A small encoder-decoder audio transcriber, trained from scratch.
Training: muon at rate 0.035, batches of 128.
Data: 26041 training examples, 34.9 epochs.
Rows from block 8 of the audio encoder, named by matrix and row number. Rows with one number belong to one channel. Each number is 128 + 24 x the weight over the matrix's rms, rounded and kept within 0 to 255. All counts start at 0. Numbers have three digits each.
# convs0: first width-5 conv (encoder.blocks.8.convs.0.weight, 160x160x5), inputs 0-17, a 5 kernel for each
# convs1: second width-5 conv (encoder.blocks.8.convs.1.weight, 160x160x5, transposed), outputs 0-17, a 5 kernel for each
convs0.1:115109091107140160098113102119131178115140133139118124150140107107142160134123147124119133111122101162199157135163124113165119104101124110094140151109096117113100104115128121136122119123116102128190117137188120122136127122097129120088135154144107134123136147149162124148
convs1.1:130160117148111149126117101131132143109141120118152132167154145171120131107118098136121120116117145115163117102140153106156116127092085146149140043142115110126120095147134093104099117156096090092113109122131143128147131084115149168136137123153114123115094114124096122130
convs0.2:169157140126127111080099136156130133150132193085132141121133153116166173126152127155095076151150134142173145128134128124054083098162124088121176146172137100132154132116118133150145156147153140095147119104161115106132136121151152128112126129123128154148139111111133140138
convs1.2:116146101147102165130131135153146146095118123112130118134132101095171169108103128107131105147127138139146147145118079103165158091083100129137116105103150112149127134119119139143033156143115148135154088132103144093123137163114161144129084098116126100114107111125144129095
convs0.3:163135135113133174087146151091120099106120123156117167147139160170086157117124138160105173150117156129144117152126141114125100120151111155083163165115152114102144115136140123107108092127155138122165130110116102127076131106152126147133138120133089159117163113144121123091
convs1.3:129145153137126129130123085109145144178094153102118111145065084123118124141129141117118153134120118121163128088136154119118143130156161101186153160204112120109151123064127152140102136116147140122131127146109136119118099116108190141102083139114121137092110139124111116142
convs0.4:114108130143168141166104074141120176123097114167116114126117137140139131132148136175149098139155124101161127111119152133128147124121166105104079101091146118142131138135142130165125144158151123099138157125115134111099110109121157143111126129119114088091134109120160179135
convs1.4:100108182145160116129133127127110115117137131159106123121118133135126139114141154101168132112103112122156175114110108102138141140143131131111179145153149112089121134134158142132103135103115151140143140134136142121118121132143151101103083109134143155120137108113109112121
convs0.5:122099141137140192140141099153151173123162119141143114132128123150128158136133158141111153069160117138138175160135193161119152153100138164132123088134119169165101152108120164218162130133126127153139135117125102118077130149124103108122152114161151150122093122108114119117
convs1.5:169123147166160085094108128124088154132113101121176148131123089118140129125073083130128129141196179159126061160151119138138129140111132148140158136140133152131104077178151142145121133121150157127165117107090124186131084114125131128113123105162137121128145116141114122146
convs0.6:126141130131115129138117130172145134078104115057109118125130127117118126126115160191176119118135122160184150161125157147152149100167172136173118136146137121131141124119137132159158075144163093080144123111149168164116067119130135117127127149170114117113110139166122124119
convs1.6:130128136121108095137127109128155161149136116142124140139164128113120117126118132119141111125143158115114074105108150111122156149129117146121145124105126135105140100135098119142112140138142119143154145126145136137114107130130123148147137149128131095100140110116123124132
convs0.7:136168133160133061121078092093162129124159142126172130092105127096117174144152111133152101124128117142113123143130111109156129113128122172095062091121146136127152101110121103136145129134070150123113141113120158106103102108108123161105114121152144126119149146115102109070
convs1.7:152144174137112088110116106121168137115120070140109105085144138149112122059156124133119103137141145127136148163114115117103111125135103144153099123148118126132140076126132131155138120148137166132143132136130126098132128154125132146178160143127140150130130096129126134205
convs0.8:120127130106131131124112148094109126131131120155125108146144138137121137138129107141183133114128145154109103107187130125117115104112129116139099070154135085091101149159104099103117100137101110127130118097118142146117116130173084122125126120110120086103128151143114131151
convs1.8:127093129155144132161142108142143159135141188118146108101094091090172119137117134105148162145128120113095123128129158122145144162093083201208119050112154148131115159161146091080064115088139125149109101129126116176155126094129171132122137139175117122148144149127136142136
convs0.9:121124158108089122148126112139104076102105164097129084086092151114091089115130113092135111137104109135134150134136118096155137134134110133088121127044091135136161154102141141111150128095089103108161127116108131104111132112105087129131128172159120104127202127128117124103
convs1.9:143129113114099144155153140055121138122131120084152116139143136129136126099152114128117138112106113122094155128133154142127148106161145144183151161145091108102104199124119140141104137153137055078102094127129151144153128125089123119116164139139157169111119127128139176126
convs0.10:102144118138136133164171146098137118094083095155124115121108134109079151103160168156140098121150113144161126144131143105115121134155086122124158182132110090114134151112139209144183134133121087128131125153144129133160145120122117152161118130100092096144148159140152146129
convs1.10:115136148119132106131151151120131104136124154149134119127178137126131123108100162138151123116096096133114161118115090107128137147129138129133150122083121155131114146134122150112129097126116091134116087134097111129148125114115110147129166118126140154162139128112116119134
convs0.11:145117129147105162154144152143175138129120136142091130129168118115116168169119134120148176137123129104100121131112111101130092122107097131130105114110099072122090166139135139149123154169126132096122145123126124155101131122091144113135124148099156174110080138117125117090
convs1.11:145094150102139128150129191145133126139107118118131148127116150138130129096110131118101162133144149147149144113126077149095132130118117156095101131124117110104126143104148146137148122120156114043116125120127120168160097130099114104101122165113123146111123126133137160050
convs0.12:137114119107101253182111154144120155142126131153133142107120178176096131130190129126116120161119088123107110104126136105088108127129136131119151146151139137104093115131112143138093153153124082098111128136137121105126132137119094122140137128119111105110132130144149150191
convs1.12:122079179151132111103117104064118157124139169125117119092096145100155108142112124110118119107105165126087094114189163135158171146071111168122165113087137110152162103085128127115139091106154148154163143133133088171140133157118168140134135113143116089101137072072146149239
convs0.13:103115113122165157159127085108161131116120113120132157165127148134148120146129119072119120106160103105105119122101078122149116140074095163136135119102156166140151151127118119115134171153098131158108036126144138115101116093170101107147129185115158137112127105089076096105
convs1.13:109108078132154096126114103128123129134131158099070138147103132126135147145155121121108146119094093137152138132167086121156144135117167142197117093174152119121094098129095083158149150126141081080112123160111133151132131100139100123120125118138136104110115141127128116125
convs0.14:137107152118164106144124110136126131137160148110096082121122192138135131156137149093112085121170100110088137141124113138115117056085148110118130093112113117149148115110123092087110135160139120118099093089114147136106121129170144116145118134157143119108139164138114125160
convs1.14:144112123104092120145140126155177131168125096078121132135132149134078192155143094100176116114097120126153119164150133148112101118120094120117095107141134111146124109118121177115133125138142105097153123129150121116144160160122101112132115106129141139121108142157143087080
convs0.15:116122149140118103149144073054196127093112122148130142115148161179119155106153129165161138113115108099097157157119121133143167139136157119151178157150139154133122092103134117098099137100116137154138171142132115086143099176146142137138116119167141086151174121125131125126
convs1.15:147146184140187118126135154168120097114121138131147140107101118112141125113148124115121111125120148121097141128117127091134125088105168130169122136136130141110145112132111136142098118123147149191174148111140136145109149104101119137108096123121127140141110154146139121150
convs0.16:141139186153095163093113141140140161125092117144154096116106125113131118128122143159150126123163185153192114176157133141105160141110130090077087154144154142125140118112134097103128168129204128122138139154149143105066191188116135117109173126155139114068087118098111122141
convs1.16:165121079104116137120128147142112120091141146146134092098109131147141145201100106105126131089136140089119120113125109124137125113124118124105137159130143123151125135119133111144132115112125156147125134121142116160099107114126085125095100113090177156141139114079135152171
convs0.17:121147159136127120106125117079128132132131092140192138131096111144132130140134147133096067123140169137130104121125116136133097117103150114190173148112109125143143110152127118108106144129121143139154110138162129128113119108122121091131099173109126147200137072088116152180
convs1.17:171181135158136109109134113129131101094091112132133145152198148113132115120166128116132101094119098093128139102128169125115122127122114115106134123133143126128138134147129129151164117127091098152142148166131079134148163124117102098099102122114114075094155108131128139138
convs0.18:148145135131167172136121105084088098162139081152147132118129095113112127125169131088178054172137127098100140121120158099128097107104139097110171150148122148113117162133086108103136118118154149135086128120107107078169114141147118141141132165102122144146085118155176170207
convs1.18:101175097122106140134140118126141124113173156147113135106070113096136132124124117131158134160145134111127137100144113104135117127137137121174117118115163144175125117074113139133174168146115141147139158122122139064108052131089158100064098183121134140170166112118113131148
convs0.19:117136115136170146138148131124135160129132105102121131157163158121117129092127097089144084121121137143141127133120110133118167153121094120131116142101165146129117114110113105095086126172118123180088139134104129112174112114082100110119147101114103108110106132115102102120
convs1.19:105114100131149117155160145081130163124117138084084125146114147153101114160126138176120168091135165120127114118131100160107118111151146093147083088105069087130134135121136095097094154160139103082130095113152102113108084117166170162138120096143141124141114111117122117091
convs0.20:119119116109117099143101147121108172129134132135145147130142132110137133125135144115139137096144137101142136148164137089119105221105119141107094083126108133144122144106142128137169132142128153129110118144139129121103171143088152118127134112103114104120168124144131118099
convs1.20:086107124130114155104127156116124125101097124129166124125112138129092113107123126119145144096125121126138132160113121087134082140148131158143141126129127149127138110095104150083112131109109155147111133104128122094136152131130129133145125168134113120129155133162131117115
convs0.21:119122133121113153129156124082150126116096126131119146116106131106116103104156182127107155181167132106119133092124100118090071141152157154161156074088116108126093140157093110109136114130116066071103121103117112175135125113123136093139125142107156127108087091151130137137
convs1.21:109048135141102139127125129123127140140128144139114083076119093123111159137111113143087116109130134119122143125160122147135154124080089163158125129076156116129106128136123125124125108113147168135138134104119148115122123134094172159126117121092128109130123122124139149171
convs0.22:194157133099176137143106127146139140111128125141120119127121110133125160150097120120135149116125137166091094123162138105105111107105083117125130097125158138124118103118144117117097105147111133140182150152161135119136126112135136129174153124189169140166103162161142101101
convs1.22:135157153100128132139151135117070135132151119166156137124133132145119121146113126118136166079127131137158135126140123145131154132139147121120131148137127097139139151106143140136148103128106091110136083131152093152141172137145112137135132135121139129140145137147158113079
convs0.23:135132141137111109124158171156112165175123139125147133113103126123102106095138115137094165104133140141159133124141109118137111120174134159143129139111116111105100129145118116124125130149135101089141171154160148149139138125149097092088130108122128145145162134142108138129
convs1.23:167151106140104182128115124101098132108092162111132101163145143099117146123140110119122143121109130125136125161104115101111156151150121136144155121074146149114118118176139122147150149139166174136107107170163154117127138152140132120125128147148106062101118153151125103118
convs0.24:142136182152090116122112028082093114116106144108103131152160146150109124113101127109126132114074123102128165146128133103103118124112101155095157111174093092123095135122098133130102148148140085126086108128132090172105119134096130127140129098090152143106108125138128145154
convs1.24:123120099156142161155112109136134146145121160076103153140126163119099135085129131110128150126153162112095131147104135134127101120155118105133094153103117101093071092130110102134114101116148161116097118145136140126106142129094116124100106070100110127115159136165160154139
convs0.25:110120130131147093201199150097112127144114110110091080176092082132123130141113108147112120117134117104121112149161123146132157141101098148158136125149138185108078085082128112076118127085127152124104133143119106130129138147121136127149124120097106119104130150138101103117
convs1.25:125149104165118132115107122126140138137135052110140104146135129074114125173128113112135185134110156135132147145124141143141137135113140120088137134101126119109150131127118139105145142136144129136153158147132171122151087132118135129134111140123097108108113175107128120101
convs0.26:110135107143157255255153112231179126119098124144117122147107110099148157122116118151184171102124168140155133134116118119185139130087118095092098103134192160141139158141158115119117124119101092180157132126101108112116123113127158102142145138106093120149156126101066107126
convs1.26:101135181159087040128133089085134158164113116132119116109159072132126138144099107140165176092093135158152123177110125176089113130128180115129167071135139148117139087109119067115168172129148118116095116134139172160142139143134076109112137121138129103141097155164131106079
convs0.27:101132148154150097112123161107089122128145119139108141133155134143102098124115113164128116129149145134139119120171146124146085105115084146187118201148108135108105096122125122120106136190133130110101108126106139142129124120104116129120113100102130112101115107126134136157
convs1.27:072071147140116147131125135147135109096105126141178144137151127142121118128157141123152133130129143101127083114118138170121131128137130179167099142159169131110113140172166126136152109156134140138146157136143163103129147140138105120087116123118092117131131137126103127128
convs0.28:131110118121138080125085052158137131113139148104145160116094085096141132107123083082110193138140140120094182188118091172123118098081131090126170179088080133199173110133126080161096142084126177093137170076128168092129157066142127090133136128144116097152149126143123121095
convs1.28:125116162129116122104108131151111130118098130126144197130103160140143152134091140161133152122123146148147156134156111126136131127132148142129151103150115097102121129141122116139121094133112157154166135116165133116089099110137154136128140168129160103123152143128128111143
convs0.29:145139133116149093149161119176113156152149095117127173129161157130136120096184118094127102158141117083101120100148141150125104115139095143145128159122088112091091113070107111116121149170123128106103130127099123131138103115115129127128092149151127101135090124120096103110
convs1.29:163132093147132093104110149152087132110149145130092133102087109163146163145131119110097156146112137160166100124168130123166153130145143173130134142131133132135168116106141132156169098135124112081141126099124121134165163095109115126154109096096119138148141135112116135101
convs0.30:111118113137166141150119132135095139161124138130132100116149169117118146128177089090145136125157127126096130114120123123106120144142133108100106116108165157118115102135135129141140146117147114139082102118147130103118092096119134137159199183139125158122142114112124168187
convs1.30:108116121100128138097138133149135133144146174141148158135088158132148113199125151125175081124129126088121133124180148147115185150119086088124129090104119120173145090144138108154119135168158138138121079096141154094145146136129151093092142074145154147133170121096126155142
convs0.31:098098115139128087141103126046130102136144126155141109110109135121115090116172095126152165159111149135125105097114161149158101132125164120107120138110125199147115092132110137121125067094119133156112113129112180108124159086106100140173112153161169192156153128140163151198
convs1.31:120135145125127153145157148146078159143161147128152153126111114124120116126071089103162170176157141105113113160128092158107135119136170135124116133115114119155121137146143118124120129152179130178097132163142139165130105098119099122133124139150106135129133095097142113101
convs0.32:140155108136139118130174167113181126114140108160133105115093128111092131151155162138131135118137144083156141130109132111136099113112165119122105139122192134126117081124130147156105116163112091107119138152193125109149114099138123160143167132125169198177127112138133113127
convs1.32:152125134160130154118122129139097140111138147154119119128141167149137128125172124135131058116138152147120149197159102155094146127157121126103152106118165157188149113118126112152116037107127133116097146156144131152127119120163129120153132074107063109104150137139120113118
convs0.33:135108166068079225164150131140112118129135129134076122103115162081121110129118131133101109204140115112091087112107128139119156152145165149166134155110144073105114165113148155137130126132107102047183152121154175148152116158100136108125112125111143131118093135119118170171
convs1.33:122098120144140116106133125018113106127124146126134086081105143117087123129118093157109130140125138117094105077128162179165144147112128135135123142133101119142139133109126133121155115095069078120134138118135122169138140152139121142109125180133119114130076131068135145145
convs0.34:184135135139110059134133138161113128104133121186142136111112169157151131135117118123092135094065144135090135117124112084119112148119106129106132114092113135140151139107109060102144091126123138093092159170170138101091114135091117142142129143114154121132105111126125125143
convs1.34:123113150142176094118115105111170108168114170143142104118111147117099135079159104166171139130149133149117150115091117164128139141138123155133158134171120126123115115155114144121118146105135144151134151149172130088112107149134119099139092118155143161152108125103108112128
convs0.35:096145115137127093140189132070115144162100113150124111154116170132088118090150146122146105109123130130092137147129104162141088103136126052147127180143112121164142114113123105147156152181155105120095097151159200173141117122109129126169112120149114131131103095119109142153
convs1.35:093134161093138164148108109140124130170136128087118135122142148109143097121081136123111107110144117136103158168139121130130151127111105194178131113089134149067146122149170201169146127117124112114126087114127112145133159132107151104160104127151132125137127147144110163114
convs0.36:083098130136122071150119088163152103137115094180131134093112139145128129113126124137097169141113121104159121117134130141100134131127124150126105096119103127148114145149127152108111155139139130091095126190130167129094126101146107149132132133135128112098121131121114150106
convs1.36:125139165132125171148126123113079145115117121132102143110153128076130166116102125174158108108113145148111130121111091133153145128133139121168122128152142130139141102123117109126140130093130069075139129097109137133146140091107130157074111116140128129088086158115125122093
convs0.37:111127140104123106125181144126102113142085129128103094122100125104107166162097104093157102144105114194155099117115127117135151127084113149101163186151101105132131099085146131122099168163123058116102133133162179152123108081132147114118108127090079125139133117127113090134
convs1.37:092132118125169119149128123133132092114130133086103141143155115115162119126126129137129169168127106092107122128106140146150148120132149114175148116107128111132158140178117115137162080107133103122123142099126126151141156131144133168110064110111140132138122129139148081077
convs0.38:157113114120117158169114121087111137141169107151144133138113092114092137169107135115138168071087131150182133123131113134152185149106092111119126110155178179113100109146141122157121135128116114150117140121132063102081125145132130113109112137128134092109107103128142099112
convs1.38:165187199139128154134148115128097102102119154155135113093104099135103076125068081143099171110098125175174134106146123024096083097176194089121151132143149152107105113084136161169157163122113149163127086145162162094124110109118148103102149153111122074111132151148111129110
convs0.39:122146138130140151156154077161140147146177160102096112147137160159144121097147139124108125115139130147179140132092139144127119107092100117097074090119143165151101087134152156128143183137114107116146132110148127135140175132143135122158138096140099091082131111105095099130
convs1.39:146107126124139189161154135121100116139135118114120144144180125114110107166127172117133107102109124123141146167129113142117072134123134140126136142071155142171122150161150102147140116119129112163140112113092105135124094150152130130116137103127149142136123136131155145118
convs0.40:098090137151114118112153114149111103123099128102141149131108097136154151130132136119109071127156155138154120142107107117121135131118133124130125136192154097123098087116112124122108111135125107122113126157149176149143121106128131101140134131136104108121139099111139119165
convs1.40:138148152105137109120152122153105117167152153116098105084103152111093096158109148160123129132166134146132134084164131220138127120112136167116129085169071090139211160122085090129137106144133136131132120127062074138158096109102098136088107122094108134127132147116113128132
convs0.41:133125115136143163119197185167121127149140088155123142123128138101121146143110160142128126173169193140108130128094119118124110121131132119117087079100136129117096079105106130113067129133117154104126173141172119146120114120125127130113155145144134105109099085123130121147
convs1.41:119113171128144122132159165115126117177157183085103137162139133176111107143080101175118075088102141151090124117113100105143140158134164101139150123110131099120127136162143111112151115099149107142128120089108124098131158138128155120115107134150176167112117113108139121169
convs0.42:138163155145143174173137113145153123121126141143129150157178086086118102133123143116120135151165105112088161128134141124119126137143139107215167091071146166111115158108083115124126141126116132078153125122110126101109124124146120090091107085116081091081089085144167166152
convs1.42:148175109128135074130138144111112143137114106158149102093146133145087075094106129148112108121135143149124162135137125132136096116177147166121120142101099113130104086140110122104130132145112112092097130129151159138123126161110148130154153089128152181172160112089099152199
convs0.43:137140150104146115107135102076119105136130109152087089126147142135118151115179110130092153110079117145104128125119087123094079127100103106142164131120164122161151089142171124147097135127080193138111097098138106142146115111121145124148148147152151138122149159162137116139
convs1.43:155160077126111136095153135159135082105112105097141114135133173117143090099093120075042118108152137101127172095114129044137161145138111111150061113102131139116054113135171145138156138123102176138130144151155181123128134115078154119129129098119149113108151131132117126115
convs0.44:138151132120088101125145135083137116109128120141122177102139166138133127091126121111112100129126142111108151163153127143126112116153091105108093144078091103131143111143107094107169128145128169195125131133131115103110096116128122076109125117083098127115204130139111120078
convs1.44:117158147129160100101137100109137128163159149141088118182156099105153182141167141111164123155131135136069148115122128141167108132159130130084123140155140145117135159150137119164090147142116128117156119093125122128166152108128082124158181149153116118113151166144137124161
convs0.45:121073170140126141140149096157120107100100187123164133122111167079134141116094149113160101113152102108159156169106164120153123156138089122131146138191118104137125094119145154144164116123150153099124161088103107150127110191139118113152115123159120114094091127111125114139
convs1.45:123107175132149122136102109113111122112117126150138170158168138156133140141170103137176157122131094123118100119163121122099131085111134142145125142122153126067139184155102108126127152143123147144124179174137154149117091128100109142139144123124062092129092106137143119106
convs0.46:127103094086119119108135097092147135150130110139108094151143124102122137117154148123124092083077096121098156126101105112139187174156122149110105118110083102123122089108113116107111131136111123075096107124107109115132134130130107125133166150109148136143154120124139152128
convs1.46:115132139081137160130097133141163157105101123118138135152116158132133133116179111144125100116086098102173085130089123161126135115112115123105134109131133118078087112127123158154124150146125119131156171130098114135124126122110063099122134144150104086125139096138112154142
convs0.47:140148113115150130100102153157104098100111128159149131149097133152130144148138124156152120096099146103124118135139125146157126123125090139085129132121126137146106151127187141164154118165148132178125106162157168111112082103182153116118135126201109043094151123127102101130
convs1.47:119124176109079103123131107138096117103128142143136152120138140128132146130111088075113148142168143184147085117142163138096136127135139139129139133127096122104115128112150103129131133150137167125136131104120150106115143144157120111152118128136171113111106108136118116152
convs0.48:138108121151159093157138126108135145147141125107114128118078126155111096117130133126104094120137100130141097135124134109118147154151130136110115146142092143111119146101124117114166151184141082076112115125134143156120140147149145125124160164162189176108149105135148138165
convs1.48:139147158142130119147122118114109150157126155104114127133093151131069114137110187121156117115161150106083134136143090124159132169173142113178045119170116119100134184161143130138135148165193152133116090122096104150162130091097109146143173114137127112121091114137129163141
convs0.49:122115116131128179143095098089119148136129137156110141127138168147110137107116107145137178102125117134111128109159118125111129111108110114129095117176116120096142129099117114131137166140133141106121105115104088166132095079122092106121121119156161144143102125149142119116
convs1.49:119143160152174099122145137101095079111128121112124137083105147121101130138148141152144147148136140131112119170128136148129141146171146086123161148062103130124135081107118141136144106150152132163090119105127143134116121151131120149137129116094130135149149116100082073105
convs0.50:160126104106080179124102092104112130132124108122130117089171147123144127115152171126113149147142111160124131169153116112131099109087130157069125098140117151137123118107148146116116148154117118091137109118149097141125137139140095114123146120060102129120104123114118125134
convs1.50:162151122138150128114153174120140106069130137139127113103112172099122141158148143129086108165122132125153126116152119110161155098058099155153146129096115138166158172118136114170124146133112082138117115139147117119155141174134125118113146106117164145134103112118125154152
convs0.51:104155134132115189083163090121130118122173131112134135135119130090087126131117136129105097110100093087159122121135120106117126135098067170148129133116122114110112126149127110119170112093108112123139136136149141130139147148114123125129128136116076105139135132124131123125
convs1.51:158152152083110071098123121103146109108160124084125137110071159123136142113161131121115099119126150145126113154142118110122076124147128096134131145137129138099126145142155154130153162118167160126106102131175152151193139130132074098134113078155147137127164112114108129133
convs0.52:148160116159122118099113106080122132145125135140135116124116086118132132160149121122133120114115117149139104106153133128152174123127091133115083089113114114091132132143119134152157173103068042125161122121095110171127127119110133133165133093102108130136093130139135101096
convs1.52:101114115134117152149126125072126111148185135123086135132124152134144103144168127121095169133152126138110129116117130099168139123149157121147177126138168119084113115122129125100155149139089096160095121137178171120135126100124161136110128130145094127124170140128135123121
convs0.53:156181139134128130149172109104123113122120133125113149160149126125103097122215121125121097126117159146136140117124113121118097116137143149127109066176138122127139137112127129136123132093090153186140145116104102132138101154135140116096110110125159230119103108113124115151
convs1.53:184145137107084177151098113146141150107052110099151156186184142119131135134129117148145088087111103135165151171137113120148095125113071114111124151145128149117134097132081158131155127117121107130137128125138090093110112115140117135144121097148128120133142124133135126152
convs0.54:143137111078128139176076127130087112101108132120104100163119154092094122125145143121104139154128105178104159149125148147134119114149101125154102140142121109124128141116136121146143179125163081131163129083103133120124112104127122124132118128111125147125084132114159097125
convs1.54:111132082103152134131090142157138129166223184132150125132143152142109094142208123154096156114150148084093102151123136140142147179091116148137150090124073147116108121121149183167146106140146135148131123129125122109105135164170117127146115087146119108105165130161107100110
convs0.55:112132147109143181106073082124139173128100121109130115119131150159134120106127135113142156122120121118135132159160150123136155129135133105094135138133143115143141122151156152139110168133151101101135158130107131119115135142108130139121128126115124177225174137143129109120
convs1.55:112159118134148113119131142127100112100095166134137141095126120117133120157129144139113102124108117141114158116141110119129124125108144104141126094164141135120119129075120105120112170171149113119128084098128129128150176134134109108118101123083092097110120127130141094117
convs0.56:127086129187114100109113111135119122134133129134137133128122156136120132097092116122138174151174165164171149164140140139152112110097126115107114095116099105147151127121107141171113130085117133110112125153138093162139099139146102142137122148090101138133060140128160192183
convs1.56:111079094141160161136134157153069103098132176102126124120071137094109086107131138158137150157155126130127168143123106112129094127161146113076111135133116123135142174136132158121071131153107129159123136110151136098132167136120153135119130141165143125201221140102101144130
convs0.57:142166139125127151142078122137119133134139153102103117106178151138143103093127119110124099133117150227190136119146138118116114138138149121139149149111101103123146151145088126111131148131114122152143105124092058130140095111113122151119134118164164142139144108134131122113
convs1.57:153168132165138118104108135151123106090118137123114152110056119120145149131096107115149090173180133094134154149135144084165137097128120160134160144150133136158146143157142121160154107122177165148080089145141105121137137102123146118128147171131097061129160123123128136122
convs0.58:077128103107118139126166130184119153130108125122128105128108109134200133150149164166107182128129144106133113150155130149094114185181113140166132113094148148137147097120137146134180126159150102108140102133111103128137124124076133144116100110133119125100118120113091096110
convs1.58:148124144104105138141103116117092123113114127129137183097131133119131109110147117110097123127131133056080132152118136119151147132153176103105114097083083121143138155105085138141139094106114147132150150135111115146136147118152131146133170176114096120141163123112136143070
convs0.59:120133153167106118141073108149148145109108151151172127134146126152149138075167123114123152105161149092121164159143133165121131111120132063120147146132126137103149108143058110141111103158133066118106131132133101148107114104094126128127100112157172127124131083109126161169
convs1.59:105126124131117141127138112118114160162116128140139123134127114136109099138161130130132099120100127113118125117134114135147146165138109131110102123116106132144136112122133125150131128111113136136122151132149138149163158133121109151181174173120131140130111098129142136131
convs0.60:149164101133131113142112109111149142122145142137138119122187160134103118092108178116180144151113065102150119137145151123056127105114117079103091056132142117072120158111150107093144176107078094080153119068111135123140112128164112198109152096114117103147134129110116101085
convs1.60:116175085145157140119102123119139091164178160148102182125111192158141124110076120105136132163119082143153137122110085122136148096091130123146086165147145077102111091150153103111147112115143105118157115093118092084135073103100133139102176129123127134144118146126123130121
convs0.61:153135160138108174127079158134095129108136123113134142124143127131150104122123112139152162131168115142117155150156124149120148144106131149105124128124115118118126120093169129112123144130114116063144140097151174140107123107103098144132110142135106096086103139095087096142
convs1.61:116115127119128097116085124094112101156130128075096096127152126135147148106107150139091129122115089111124155138117134147127142161156161209140199141112095109093090142071129120151104127088145129121132147169181159155122123117132162131093166117111130143137133091093132149158
convs0.62:139115128154132082100138169147114124145120141137119112090085106116124101120140127101144092131153140133132102110137131154155182136108135160175147131057175128124125108138140122123174145115100095140154180142138142126130148161159103128136138173125157129153164085142191236198
convs1.62:148145080110138124127133119090112137144126173112117111075084192147140126093136149125082152092109122099079144130132113143131125121145110144178165138102106126116120128122136079108183133134155124111114134126112107139114123135141111102107154178151135125083105096088102120190
convs0.63:133087119174145105189120118141113126145137146105136146142109121075130142122106097120120125159151121102126108109118107118089125164140113102098178136212092129132138143136150156154133126142138118169093091118145149105125119146160096121132128135083166183141117139148146122136
convs1.63:169156122138143126148133117139091050084107114142159117147190120107135088120116119160111117128121118119142072103110152133106142129090144160143119140107169160159113121068079088149148118115122143103141134116104118156156136131126086089120147105159154115086093134135118132116
convs0.64:160141131113121163103109172176133130141139124126140125099151103098158149143109122112100151148135145109117135118132120106151131109125097127127158135118145098139140143079116118126096111158148116107157132117126091161177114131086121122118109101123117116086129098128109127126
convs1.64:120117117125152081121163160137119144116138132114128127122113145147133164105149143117157157129146157172180121145146126126091117143140163154135109112116143124101159142099151126130113099126134128162130114124098078164144163118081125115104119137109116168187187136115114096130
convs0.65:103131124141164099136203139163135128102153151129134137116149100086107079145146092136127112145143146195185121138120107117107138117069089133093110124150136117102108117131125128145114089113099144115148111121156084132117091119128112114114123117125218108081146154142120112112
convs1.65:142108122137119123117136135116146125089128147103100114134117117095161141140175134135082143141182134134135134133127176125135115148129144105088105122127097135141136145149144144176150112147147116138121112130171149180164109146143117104120079121112142102048087133129107101103
convs0.66:127139146099122126124087146164099143132205165130124103111096152154111143112110119098129164158164126106162135128120141126047141096186116134130126142134162143132106165114142091155152132081097185106113140123150090117142135127168143127116128169154121107157163118135160166138
convs1.66:131105078117117182128115105123101106098128127143108141167163156129131166099136113137137158117129116099141141141160121111174105126142144107116140149120127142167087079123127098155150141103095121133133128140112123185125119107140138099119146193088111040102138172095114183139
convs0.67:116150113136143151162157111112135107122160160158148118090146165103125169172165143143102115111120076090150129131117106112114135140120106097091128086104114150152190122118135148144125118133154103111116105070112134100103106109091094132121095084096093124106077141128119137166
convs1.67:121123144150121159140119112122102131103105145119116118142166072152130154146120067098096176128131148112118145140141128114141139118145111136092111151125115102140123149123121119140155120129082141129114093118105125101174143141142123147134112119118148187177164160141147134111
convs0.68:162136120112093157093126169220150137143159159134134129141098140094115136104153187117151115098125185089149107146109123166132125123129111181142124104151137139137089140119142115131126148139165180140131108089134118139105135180138161128113135134189132109115120132113085081095
convs1.68:156116171144139099122142131077168115118148105123129136116099147169118130088119112138131146105152134118112142147141162177165136095156124118131075136168128143144119122127120126120144084104148201130191143148159174121155119126120126160142178176138146112110147153118113118091
convs0.69:146103121134174146106162169151156129128192120101129154165148113113150092144122113147162134122138089125104120117109122114130134125131148140162112085091095112129161134159123087133121103117159135142123123117139124121137137115148136103108141153105095040105139161135130116075
convs1.69:138147134102103136116106134074158142113064095074140107134130101151150135123101114118099148156131120095114139182126145120084102163119142134131146160147149151123079086111125148119127133122133144096137122116156134118085140127128149132116145123127147180247168094114101084094
convs0.70:124143157158128104119114101139113133129144168130160147115111114140153119116113100136097154094141108131144110107126126151087113101112116145127141120101130121133129102095151131142099106162213081055091085134091160172124108117113136140136145159117112109155147133114131119098
convs1.70:140120148161194173158120098087205192133164102157141161158154139130137124103142120100176177067088118125122131134155137108159135132127128134159161145138091072112130137121102122147123077091129114100125107105144132067145139169114087109130133159118132167167124156115145152089
convs0.71:149094121125110153146156108185130161135100137129128166137184089117121148128113146164110121154121134108080097122136127115153099165121118107146129117128158158144129181101109146143103168141083159188142115175140146159119136117142097130135149132134164158098106126094075085124
convs1.71:169102124141125123157116101125145124208151129131117108112142178142090144132164167125127106143133164146186102140141125128152125107133151105097090143188107139113114170180152101080075144122140103061153147156147196147106138128103117087073126087144137080081134161122126096008
convs0.72:124145106114135099112103152102147118143106108134150147086095118134130120089109110160102113100127123171095146115143121084124142102114214106136133154117112129130150168094118129147135134161173158149160143124168125146139117120146128115134137168093116134141189132133134135136
convs1.72:134091136157129147145130124114146134102132086110104129148134120125094102128127158133109118099112126104142137137089107122130110168152083120137129143132169131148162139203183164147150119106137158110104161102106140167120140123164140122112156085157155141134130128133139132168